From a checkpoint of a small image diffusion model.
Training: 9100 steps, batches of 384.
Data: trained on microscope photos of single blood and bone marrow cells, 194171 training examples, 18.0 epochs.
Rows from block 4 of a small image diffusion model, named by matrix and row number. Rows with one number belong to one neuron. Each number is 200 + 20 x the weight over its row's rms, rounded and kept within 0 to 999. All counts start at 0.
After each neuron's rows are labels from the 100 images, of 14848 (inputs lightly noised), where the neuron reaches its highest value: "strongest on" is what is common among them. Only what is clearly more common there than usual is listed. The data: microscope photos of single blood and bone marrow cells. In brackets: how many of the 100, against the usual share in percent.
# fc1: MLP up (model.blocks.4.mlp.fc1.weight, 768x192), inputs 0-63
# fc2: MLP down (model.blocks.4.mlp.fc2.weight, 192x768, transposed), outputs 0-63

fc1.65,132,214,208,198,231,192,176,208,199,229,253,186,189,204,185,209,209,209,209,181,177,219,227,195,205,180,210,206,238,228,225,198,200,215,191,241,240,198,175,202,215,186,230,170,222,191,228,187,219,215,231,216,177,155,190,206,199,184,199,153,209,201,178,186
fc2.65,160,207,180,198,215,173,184,220,214,223,169,201,199,204,179,184,183,201,214,207,220,206,172,236,192,190,198,180,205,186,180,200,189,173,198,168,218,163,235,215,213,234,204,148,168,200,197,194,193,198,239,221,188,176,207,196,236,182,235,219,204,191,209,210
strongest on: smear: peripheral blood (44 vs 16.2)

fc1.166,216,206,233,204,181,166,180,193,176,234,204,214,156,188,223,217,221,231,248,189,203,163,204,190,186,223,202,184,215,167,208,184,245,201,185,216,205,203,195,226,214,198,188,204,179,200,204,190,199,178,212,185,197,203,178,207,201,161,233,196,194,196,201,204
fc2.166,220,174,215,203,173,188,190,180,190,149,212,168,174,203,210,169,210,220,231,193,219,236,195,200,220,221,211,223,188,182,184,193,205,228,234,192,199,199,213,203,224,198,189,237,208,195,215,204,201,149,230,238,193,208,207,191,258,208,206,189,190,214,207,194
strongest on: cell type: segmented neutrophil (70 vs 20); smear: peripheral blood (69 vs 16.2)

fc1.523,195,195,227,200,231,142,191,216,224,217,268,212,148,203,192,189,199,200,216,188,205,176,212,209,220,231,212,202,178,213,223,210,198,256,171,195,205,219,217,220,227,209,213,183,184,213,182,173,206,191,219,204,187,169,184,226,192,177,217,218,198,215,159,192
fc2.523,214,197,216,172,196,166,181,226,198,226,175,221,169,180,233,210,187,200,166,201,195,182,217,204,220,231,182,192,194,203,181,172,196,180,169,200,233,223,216,184,205,215,210,168,193,208,191,185,195,204,173,222,184,231,190,180,208,216,208,161,217,169,232,171
strongest on: cell type: plasma cell (25 vs 3.6)

fc1.21,194,206,204,179,176,203,177,205,203,235,203,223,194,169,200,185,207,214,182,188,198,208,201,169,179,201,151,189,208,180,211,226,187,209,223,235,235,185,188,176,204,166,200,229,201,192,213,213,226,177,193,225,211,208,216,197,227,184,198,227,187,188,183,199
fc2.21,166,202,192,214,207,199,200,189,202,206,223,208,195,209,216,188,224,207,237,236,189,202,184,196,210,200,177,204,219,196,204,221,202,195,201,151,225,174,181,178,204,193,196,203,230,195,204,219,214,192,168,207,211,186,192,212,257,241,203,195,189,187,199,204
strongest on: cell type: lymphocyte (46 vs 15.2); smear: peripheral blood (45 vs 16.2)

fc1.710,237,186,134,191,196,209,222,227,197,171,191,228,199,194,232,221,188,180,193,221,233,216,214,208,201,155,200,206,199,220,207,217,185,202,230,164,194,194,194,173,161,200,220,191,245,201,252,196,203,194,216,207,211,195,185,208,176,226,164,206,212,206,204,195
fc2.710,226,218,176,197,203,195,206,239,197,216,190,203,216,199,223,173,170,198,188,179,198,180,237,187,196,159,196,205,205,208,236,202,186,202,197,235,187,192,211,181,173,206,196,135,189,172,231,178,219,193,197,188,203,186,205,195,192,205,189,211,212,196,145,221
strongest on: smear: peripheral blood (96 vs 16.2)

fc1.215,160,204,221,207,233,175,231,223,191,214,214,193,232,185,167,202,210,202,211,221,196,169,202,184,182,232,196,185,151,152,197,175,232,180,203,185,198,208,212,200,234,187,207,206,237,201,235,196,203,189,191,221,205,214,223,192,206,191,203,153,203,221,194,199
fc2.215,180,220,207,180,225,215,215,217,187,164,192,213,198,215,180,234,194,218,198,212,178,216,169,212,199,205,160,209,171,164,189,197,236,216,226,208,176,198,193,211,223,211,209,201,160,188,220,219,198,177,197,179,211,190,191,184,223,179,195,223,214,209,194,223
strongest on: cell type: erythroblast (46 vs 14.3)

fc1.548,107,188,215,213,233,213,182,213,178,235,215,193,206,225,212,204,172,217,207,175,215,200,215,182,202,211,212,209,234,234,211,201,182,196,233,188,184,173,168,203,169,168,211,193,200,177,179,200,209,218,180,198,212,192,208,217,196,177,164,241,207,199,207,225
fc2.548,177,173,197,203,240,196,208,191,190,235,152,209,177,237,210,214,209,195,200,196,211,187,181,198,195,207,181,204,206,205,170,213,180,198,173,244,216,172,219,192,186,234,188,193,183,185,199,192,200,174,198,180,207,162,194,188,209,213,191,196,205,176,194,130
strongest on: cell type: promyelocyte (33 vs 6.4)

fc1.564,172,198,221,172,212,179,171,210,201,246,215,208,202,181,227,178,202,207,171,169,176,200,231,193,202,208,197,164,216,230,194,215,202,236,189,218,189,224,216,196,203,176,193,187,201,182,220,196,243,196,228,214,252,202,200,217,183,204,178,206,209,223,176,208
fc2.564,185,209,237,203,186,224,185,202,196,210,197,204,200,219,201,189,183,191,225,189,201,221,195,204,181,179,191,172,171,195,218,224,264,181,201,164,195,197,197,217,210,253,191,211,217,188,199,215,223,190,214,225,166,203,231,194,213,193,176,225,221,174,200,179
strongest on: cell type: erythroblast (65 vs 14.3)

fc1.614,173,213,203,170,220,217,207,241,167,202,209,212,203,190,253,204,168,222,180,204,184,191,214,185,182,211,194,176,248,198,213,208,168,192,244,218,176,207,182,190,186,178,210,196,233,203,176,184,220,196,210,200,233,125,191,228,187,211,194,228,204,203,186,223
fc2.614,181,191,195,208,236,181,200,185,168,191,188,220,187,228,187,207,174,202,199,179,197,212,190,203,204,226,219,175,212,238,161,215,216,187,207,164,201,171,220,208,162,213,223,224,173,221,169,190,193,184,239,203,233,240,202,222,211,213,153,170,209,208,211,209
strongest on: cell type: eosinophil (75 vs 4.2); smear: peripheral blood (48 vs 16.2)

fc1.764,192,187,177,207,179,200,197,220,200,198,205,194,222,201,247,231,188,217,197,207,197,183,215,224,190,170,205,206,197,201,210,229,164,229,170,179,217,231,187,190,208,168,229,181,191,191,172,183,203,149,208,207,184,202,228,195,174,190,198,170,205,228,205,193
fc2.764,180,195,190,197,189,183,195,202,219,216,212,207,215,178,236,185,191,202,214,211,231,222,190,208,182,179,175,190,228,203,186,152,189,174,167,202,214,226,217,229,202,249,227,214,197,186,189,202,218,143,218,192,179,204,201,200,221,169,186,209,216,206,207,192
strongest on: cell type: promyelocyte (25 vs 6.4)

fc1.488,231,227,208,182,225,201,220,223,218,170,195,206,215,211,178,210,212,205,165,244,179,189,221,211,195,178,201,185,158,172,225,211,196,220,204,229,206,228,182,183,218,211,206,257,182,185,165,197,207,203,198,210,237,202,188,211,188,200,182,178,177,168,226,178
fc2.488,219,227,200,217,202,214,206,211,170,204,188,199,224,212,210,212,195,191,185,201,201,232,199,218,178,184,176,180,187,204,213,203,226,184,189,159,192,231,255,203,210,179,207,203,233,196,241,206,225,189,216,197,213,196,211,201,192,188,173,235,222,197,203,243
strongest on: cell type: erythroblast (34 vs 14.3)

fc1.761,135,196,221,231,253,186,182,232,221,200,231,205,192,207,199,178,198,206,199,201,198,210,218,209,212,209,201,196,228,187,220,203,214,202,212,227,158,243,187,212,182,206,203,210,218,200,215,193,208,170,224,203,249,102,197,192,191,182,177,203,190,197,179,185
fc2.761,241,212,244,208,225,197,207,195,210,138,244,202,244,171,160,198,200,190,189,212,212,200,188,186,206,200,182,226,208,221,210,197,177,186,216,186,174,231,182,196,198,189,196,203,184,197,147,187,167,185,220,205,223,228,186,209,196,197,182,227,197,207,210,248
strongest on: cell type: erythroblast (36 vs 14.3)

fc1.481,212,214,201,164,181,199,218,215,167,225,176,192,183,214,203,158,190,206,168,208,207,228,217,177,198,180,178,176,175,243,204,218,213,201,181,193,225,218,215,190,195,177,207,200,213,183,234,194,213,177,203,218,194,222,198,199,187,179,180,186,221,219,199,220
fc2.481,155,213,211,242,165,190,235,189,228,195,208,202,229,258,174,201,194,207,203,187,209,194,195,201,190,190,199,171,181,212,179,191,216,228,236,204,194,197,184,191,192,221,200,204,201,191,165,206,233,175,197,228,229,159,210,169,209,185,201,207,163,197,211,233
strongest on: cell type: erythroblast (65 vs 14.3)

fc1.645,155,204,188,179,167,199,184,189,200,275,262,204,193,176,181,184,200,214,208,208,176,202,223,181,184,203,212,187,213,229,226,218,166,205,165,232,198,232,218,183,204,179,210,197,215,227,228,183,220,233,182,215,188,184,218,201,205,216,180,188,191,191,216,221
fc2.645,150,181,212,224,143,207,182,179,213,189,213,194,186,212,220,220,192,194,192,204,203,185,185,192,204,242,195,213,241,210,194,211,180,185,171,224,268,245,234,199,203,165,202,186,214,197,186,219,209,191,152,197,199,202,180,239,203,203,219,228,222,225,205,216
strongest on: cell type: segmented neutrophil (71 vs 20); smear: peripheral blood (70 vs 16.2)

fc1.610,196,238,233,212,218,204,191,206,231,226,215,226,224,218,183,194,223,221,212,219,206,182,182,170,166,224,159,180,166,204,209,210,181,153,229,176,209,203,230,180,202,185,227,195,179,196,221,194,211,179,197,209,209,202,213,206,176,234,178,217,206,208,210,199
fc2.610,196,153,195,202,231,212,181,204,254,190,196,172,238,223,171,200,201,193,209,216,194,215,168,182,222,231,219,179,182,199,189,205,177,220,217,207,225,215,177,234,212,223,215,194,222,212,236,169,200,162,202,208,196,193,187,208,228,212,185,192,223,193,216,198
strongest on: cell type: lymphocyte (34 vs 15.2)

fc1.216,172,188,222,180,199,243,230,199,185,222,184,238,230,182,210,218,184,206,201,185,186,211,232,240,190,219,180,193,185,213,235,206,170,154,220,207,202,237,204,211,199,223,192,205,241,228,190,193,199,131,211,211,218,215,176,186,202,175,159,185,194,207,202,191
fc2.216,185,202,194,169,191,174,209,193,191,193,200,169,231,201,194,197,203,209,181,196,188,201,174,202,200,203,215,176,196,212,183,204,180,201,169,191,190,212,205,183,204,181,220,185,174,197,188,202,241,160,188,180,201,182,195,169,188,169,181,208,187,194,190,221
strongest on: cell type: artefact (55 vs 9.8)

fc1.191,258,206,194,194,195,210,204,218,171,150,170,194,210,206,207,183,223,210,189,237,239,187,218,184,181,198,201,194,163,169,201,196,238,190,225,208,176,159,239,182,197,178,214,204,209,190,205,216,206,187,203,243,195,226,199,189,197,218,188,199,206,188,195,209
fc2.191,227,192,198,184,175,216,209,192,164,215,159,198,167,219,243,188,187,179,200,193,186,184,192,206,181,210,199,217,177,198,217,184,228,191,206,184,212,189,197,182,179,197,198,235,205,196,271,198,189,207,182,189,195,167,190,164,193,191,200,176,218,209,194,164
strongest on: cell type: blast (32 vs 6.1)

fc1.77,183,201,225,214,191,199,208,239,200,161,204,191,223,190,177,187,174,206,174,175,173,198,211,219,202,221,214,218,239,220,183,190,222,182,186,153,149,141,154,216,244,179,225,208,229,193,197,204,213,206,203,207,239,206,191,220,199,202,224,198,208,211,206,230
fc2.77,212,201,224,214,143,186,202,178,206,222,211,200,227,249,178,221,205,196,213,222,206,190,194,204,194,192,177,257,218,197,246,200,225,230,202,196,164,154,255,205,255,193,195,195,174,174,188,202,176,205,197,204,239,236,203,214,207,194,211,219,231,172,189,172
strongest on: cell type: erythroblast (33 vs 14.3)

fc1.458,189,207,209,216,201,184,203,198,203,232,191,221,197,174,193,222,189,170,201,188,175,196,208,211,229,218,178,183,198,208,215,204,252,200,203,135,192,209,213,208,215,207,221,203,170,199,216,222,202,161,201,177,229,189,175,219,182,212,235,152,185,222,200,205
fc2.458,168,202,203,206,220,215,201,187,225,164,205,205,202,176,187,176,203,166,209,210,183,208,195,172,216,218,198,205,191,203,172,165,256,221,196,270,181,201,197,203,200,198,207,206,223,200,215,217,205,182,207,213,234,208,220,176,229,211,199,203,182,219,224,173
strongest on: cell type: lymphocyte (38 vs 15.2)

fc1.425,206,196,222,202,209,187,198,213,201,201,173,176,188,195,237,213,200,188,191,175,249,231,190,218,175,191,236,188,217,230,207,213,210,258,182,190,222,232,188,192,166,200,229,189,194,199,188,208,207,197,186,167,212,187,205,232,226,174,181,226,178,175,187,186
fc2.425,177,222,219,209,201,173,199,246,217,250,200,212,181,192,198,161,204,180,173,211,212,170,200,209,210,206,196,215,245,176,202,200,181,196,203,200,232,211,204,186,181,192,213,203,204,177,220,213,223,185,223,222,180,197,210,222,198,206,188,190,205,212,212,225
strongest on: cell type: promyelocyte (25 vs 6.4)

fc1.298,198,201,190,192,191,197,207,195,197,201,216,203,212,212,204,193,189,187,185,191,217,203,193,230,235,189,201,182,168,264,201,187,165,208,210,186,251,174,132,189,163,187,209,207,194,192,204,187,203,206,238,181,219,225,198,212,182,185,196,174,187,188,204,190
fc2.298,191,179,149,201,203,189,197,185,190,193,152,212,198,234,254,210,196,210,203,178,226,203,181,217,194,205,186,188,176,257,204,224,156,196,171,195,235,166,286,201,156,185,184,182,229,191,204,195,180,204,199,209,249,134,208,184,216,178,201,190,200,186,205,180
strongest on: cell type: artefact (27 vs 9.8)

fc1.527,207,198,183,200,201,217,233,229,203,209,182,196,191,188,199,168,189,208,194,193,218,181,226,189,195,208,206,190,194,192,196,221,206,176,197,198,167,222,188,218,203,205,231,214,224,161,186,194,209,204,195,212,212,248,179,238,209,171,193,215,199,194,224,209
fc2.527,168,205,198,189,234,177,199,247,202,176,178,198,187,213,199,231,178,180,185,208,169,187,175,213,223,217,200,199,186,198,164,192,186,195,211,220,193,222,195,177,206,212,237,232,183,189,217,187,187,181,201,195,187,205,181,158,204,219,219,177,204,210,211,199
strongest on: smear: peripheral blood (49 vs 16.2)

fc1.533,207,215,240,207,248,199,238,214,170,209,192,198,201,187,246,220,212,191,220,202,175,171,198,216,208,246,212,210,186,179,222,202,179,180,191,204,220,163,196,214,186,177,190,208,198,189,197,192,206,144,211,213,134,187,207,191,197,191,187,265,202,172,205,195
fc2.533,213,185,212,200,252,213,198,229,151,190,192,185,194,168,254,218,168,180,208,206,182,229,188,224,241,238,192,201,191,184,172,191,186,206,176,211,200,179,189,202,184,216,200,235,223,244,205,212,200,137,199,185,152,178,197,183,202,200,196,165,205,204,215,201
strongest on: cell type: segmented neutrophil (46 vs 20); smear: peripheral blood (42 vs 16.2)

fc1.185,181,202,189,195,218,192,180,221,227,174,196,183,202,205,161,173,191,199,177,178,193,207,224,184,215,188,197,184,158,218,191,209,191,211,214,210,175,197,221,216,226,220,209,215,195,199,192,193,207,197,217,208,275,209,200,223,187,201,182,171,192,186,200,217
fc2.185,217,202,219,192,242,193,201,211,189,221,184,203,181,181,189,205,194,201,201,201,205,199,199,195,202,161,220,193,225,218,206,210,198,221,248,187,172,168,193,208,219,245,192,184,162,205,176,216,202,199,216,210,145,167,197,183,209,193,219,199,174,202,193,234
strongest on: smear: peripheral blood (56 vs 16.2); cell type: lymphocyte (41 vs 15.2)

fc1.403,191,201,210,185,221,192,202,193,175,223,201,149,175,180,173,195,195,207,174,185,194,204,209,213,241,214,243,198,221,193,218,174,194,207,186,194,169,191,196,214,208,170,230,195,219,195,202,193,218,199,224,206,210,200,175,190,193,197,202,165,201,190,192,205
fc2.403,221,223,222,219,187,236,175,203,195,183,193,196,213,209,122,178,206,186,191,192,193,202,206,180,204,231,185,175,235,165,204,187,191,200,198,202,158,197,199,208,215,220,223,167,184,217,169,195,197,199,209,200,222,168,200,241,232,208,198,246,183,192,196,210
strongest on: smear: peripheral blood (69 vs 16.2)

fc1.88,168,185,221,165,193,212,198,213,194,228,224,199,183,200,268,162,177,197,200,172,186,198,222,206,212,197,207,176,203,227,190,234,167,209,205,224,200,213,205,202,209,149,205,186,208,250,233,184,213,185,222,197,205,222,199,233,221,198,188,228,186,168,183,211
fc2.88,224,195,219,217,162,174,198,220,246,166,197,206,197,227,188,190,220,190,206,206,167,181,192,188,204,178,188,184,196,194,190,224,204,214,163,244,221,181,217,216,179,184,217,215,228,200,220,215,175,215,224,196,239,212,183,191,209,200,212,210,213,193,207,183
strongest on: cell type: erythroblast (37 vs 14.3)

fc1.179,203,178,160,187,242,208,201,192,209,201,200,191,175,214,256,241,189,197,192,163,224,208,210,201,194,213,165,187,180,176,202,201,219,219,206,187,227,263,157,228,215,207,209,199,217,225,151,202,213,218,210,200,205,186,209,217,204,170,193,201,217,178,182,197
fc2.179,222,204,186,219,222,209,185,174,181,200,186,221,209,191,217,201,191,185,207,198,216,224,219,207,220,205,215,197,238,173,183,210,246,216,199,202,210,248,233,193,180,195,186,185,207,196,143,215,198,209,222,180,206,175,190,215,183,205,223,179,201,210,195,226
strongest on: cell type: eosinophil (25 vs 4.2)

fc1.485,168,211,249,208,239,199,189,233,202,187,202,193,187,204,200,196,176,224,219,178,200,199,213,193,196,183,190,203,221,195,231,210,189,226,208,220,173,191,192,206,185,189,193,181,195,188,161,173,218,232,186,201,135,191,217,209,203,179,184,227,199,190,181,206
fc2.485,226,188,196,185,252,188,183,220,198,235,169,194,188,204,229,204,166,216,193,200,209,208,183,200,189,183,190,175,192,213,211,193,236,176,220,186,241,174,200,205,190,257,191,189,176,177,237,198,194,196,251,203,201,184,196,196,181,202,202,231,215,184,189,198
strongest on: cell type: promyelocyte (31 vs 6.4)

fc1.723,199,183,202,200,193,201,211,178,200,191,212,210,180,203,197,203,157,202,227,185,193,221,203,206,200,190,242,208,176,224,217,200,230,217,213,201,192,228,205,206,227,220,190,189,221,192,203,159,216,182,190,177,122,213,213,216,210,150,210,216,214,185,191,184
fc2.723,188,189,183,190,202,161,225,156,210,223,217,191,179,224,184,190,210,195,193,199,188,186,194,186,233,219,185,231,164,225,209,200,192,212,233,207,151,221,194,196,245,216,194,216,201,185,193,190,193,207,150,207,93,164,204,183,189,194,221,189,204,210,196,212
strongest on: cell type: segmented neutrophil (56 vs 20); smear: peripheral blood (54 vs 16.2)

fc1.545,204,181,215,195,212,204,196,194,198,199,205,205,214,180,174,183,213,203,197,179,184,208,191,197,169,199,214,179,182,198,198,225,190,200,200,233,189,189,238,197,161,247,253,198,228,194,210,211,200,235,193,173,168,173,194,237,190,186,160,245,184,199,202,203
fc2.545,203,192,170,143,200,179,203,177,188,222,185,173,200,235,208,209,163,215,194,187,202,179,196,184,210,197,177,184,198,183,214,194,214,180,207,190,183,179,171,183,150,169,205,195,168,192,241,210,209,225,180,222,158,218,178,174,184,205,202,162,202,188,181,217
strongest on: smear: peripheral blood (85 vs 16.2); cell type: segmented neutrophil (44 vs 20)

fc1.579,191,208,167,196,200,198,232,194,210,186,221,188,213,194,226,191,188,158,216,198,177,190,224,203,192,175,216,201,212,222,240,186,192,246,189,200,178,149,183,199,195,206,229,206,207,222,179,207,214,192,235,186,210,212,208,179,185,217,224,224,180,185,211,189
fc2.579,176,169,166,211,235,208,231,216,216,175,215,215,215,177,204,194,219,198,181,186,191,154,203,179,207,146,201,216,221,200,210,221,196,182,164,188,174,167,217,228,178,229,181,222,186,191,191,156,233,188,212,201,231,212,252,216,211,223,221,186,171,189,192,187
strongest on: cell type: segmented neutrophil (61 vs 20); smear: peripheral blood (58 vs 16.2)

fc1.25,108,207,168,216,226,192,188,225,191,243,215,191,183,206,232,205,192,216,205,174,204,178,213,189,214,196,194,200,247,203,227,208,202,188,192,197,195,210,198,211,190,176,207,182,235,184,194,190,216,205,210,208,211,175,212,230,175,190,185,216,213,216,162,202
fc2.25,274,222,191,200,221,197,200,182,186,266,178,204,211,184,219,223,187,199,191,192,212,182,208,209,185,177,188,179,189,197,213,212,195,209,220,215,244,170,168,198,251,214,201,203,194,204,189,201,211,206,220,190,155,136,190,219,186,193,186,206,191,205,198,190
strongest on: cell type: promyelocyte (34 vs 6.4)

fc1.92,197,199,230,209,243,222,197,242,222,184,183,192,210,195,216,185,202,230,175,178,215,201,206,151,167,211,193,196,244,202,222,189,167,214,245,187,198,177,206,178,208,245,182,210,232,207,165,207,209,234,204,184,194,171,192,201,204,170,167,234,155,183,220,183
fc2.92,206,204,215,187,222,191,217,212,243,206,190,224,207,208,188,183,230,187,200,235,188,185,203,225,243,161,211,230,216,160,187,196,196,174,172,212,213,203,178,217,205,173,202,251,198,198,208,220,192,167,189,190,188,220,189,198,217,201,189,206,186,208,218,178
strongest on: cell type: eosinophil (28 vs 4.2)

fc1.2,206,203,193,199,203,177,183,240,210,164,212,232,221,208,199,170,177,198,185,200,197,195,207,209,188,171,198,182,180,171,209,213,187,199,244,211,222,213,170,188,190,193,196,221,231,187,175,192,200,184,217,203,209,208,163,228,197,196,216,184,186,214,190,191
fc2.2,217,195,166,205,175,165,202,197,200,231,166,176,173,219,200,209,191,156,191,209,182,187,199,202,217,243,209,224,191,209,224,218,218,218,188,178,211,208,265,241,168,214,182,196,173,205,261,222,176,199,219,201,231,200,188,168,195,206,188,211,216,190,160,184
strongest on: cell type: erythroblast (33 vs 14.3)

fc1.566,195,204,161,196,217,220,235,232,196,205,218,182,184,212,238,179,218,196,183,133,145,223,222,179,246,195,200,207,219,195,199,229,161,217,165,238,199,172,218,209,188,189,201,210,192,211,177,183,206,184,168,208,201,244,200,191,209,233,190,228,198,213,203,196
fc2.566,189,202,191,220,214,196,249,244,186,180,215,202,213,214,225,160,219,204,215,196,216,163,197,207,236,182,189,226,182,205,189,199,198,199,227,164,227,186,179,199,203,243,169,214,230,204,177,189,212,195,165,161,194,174,203,186,211,216,199,151,189,202,203,173
strongest on: cell type: eosinophil (25 vs 4.2)

fc1.696,168,203,195,196,193,209,173,178,212,246,175,244,197,193,225,200,196,228,181,201,199,213,231,231,191,189,183,186,207,127,215,181,182,200,200,229,232,168,227,199,223,178,206,208,219,184,185,195,209,196,164,231,243,162,207,197,212,218,202,235,206,213,199,192
fc2.696,177,185,157,196,212,202,190,174,251,220,133,197,180,236,245,200,175,210,189,197,192,192,197,211,188,253,208,202,193,154,190,203,202,212,180,179,219,164,219,198,168,208,214,166,149,203,217,181,188,214,209,214,253,156,210,193,192,203,211,192,215,183,209,187
strongest on: smear: peripheral blood (36 vs 16.2)

fc1.758,198,202,166,174,200,205,173,220,208,214,250,234,176,191,218,225,225,247,204,160,193,191,189,227,195,212,205,221,181,215,197,209,182,196,215,219,216,207,176,186,216,198,178,189,184,208,204,164,213,191,187,228,217,180,213,220,205,239,194,156,184,210,200,201
fc2.758,199,218,202,199,199,215,193,243,182,175,194,214,189,200,197,195,194,183,190,224,205,171,165,246,199,175,221,199,171,214,186,227,235,193,244,212,188,188,216,217,195,186,220,187,204,190,194,186,212,195,206,204,192,193,198,177,199,179,202,217,210,212,192,206
strongest on: smear: peripheral blood (57 vs 16.2); cell type: lymphocyte (35 vs 15.2)

fc1.367,145,200,184,212,181,204,190,203,237,207,242,200,218,200,161,171,181,207,200,217,204,184,200,202,211,139,208,184,208,183,214,185,200,203,185,209,158,187,225,197,204,206,220,201,211,212,165,205,209,254,227,203,248,152,203,199,220,212,181,175,202,193,189,202
fc2.367,204,201,211,197,185,193,204,214,218,180,221,191,222,197,170,195,206,204,208,181,222,205,184,190,197,161,199,217,190,209,200,205,192,164,208,195,237,185,179,188,204,169,184,178,156,201,157,185,195,254,201,204,244,170,204,227,181,186,172,218,182,225,178,190
strongest on: cell type: plasma cell (27 vs 3.6)

fc1.392,185,203,182,196,186,208,194,214,212,228,209,175,195,194,234,191,159,202,202,163,222,190,220,191,222,229,183,189,206,224,190,189,185,218,186,190,200,165,201,193,201,189,224,175,194,206,197,182,237,188,200,187,195,238,189,208,195,178,206,189,191,191,174,221
fc2.392,203,193,188,190,216,189,204,209,174,171,214,204,196,167,219,240,217,208,177,233,184,204,220,190,196,225,206,196,188,235,214,223,218,188,172,169,194,187,183,204,198,176,242,208,187,178,211,207,184,202,197,206,199,212,186,230,176,208,235,210,201,197,168,218
strongest on: cell type: segmented neutrophil (44 vs 20); smear: peripheral blood (41 vs 16.2)

fc1.165,240,219,210,208,199,188,179,210,233,159,172,193,192,203,187,191,191,198,194,169,176,192,200,180,188,199,201,210,205,224,200,220,186,176,203,180,155,177,212,196,188,211,203,185,204,195,227,204,216,197,242,202,223,234,178,196,197,227,199,208,197,195,193,204
fc2.165,181,197,213,205,228,209,210,183,217,181,182,198,195,200,219,210,212,198,186,200,198,215,209,200,214,195,194,193,190,253,228,206,183,195,213,232,248,176,181,187,197,199,212,210,149,197,245,191,163,192,250,197,211,187,194,204,208,203,224,195,204,216,196,204
strongest on: cell type: erythroblast (34 vs 14.3)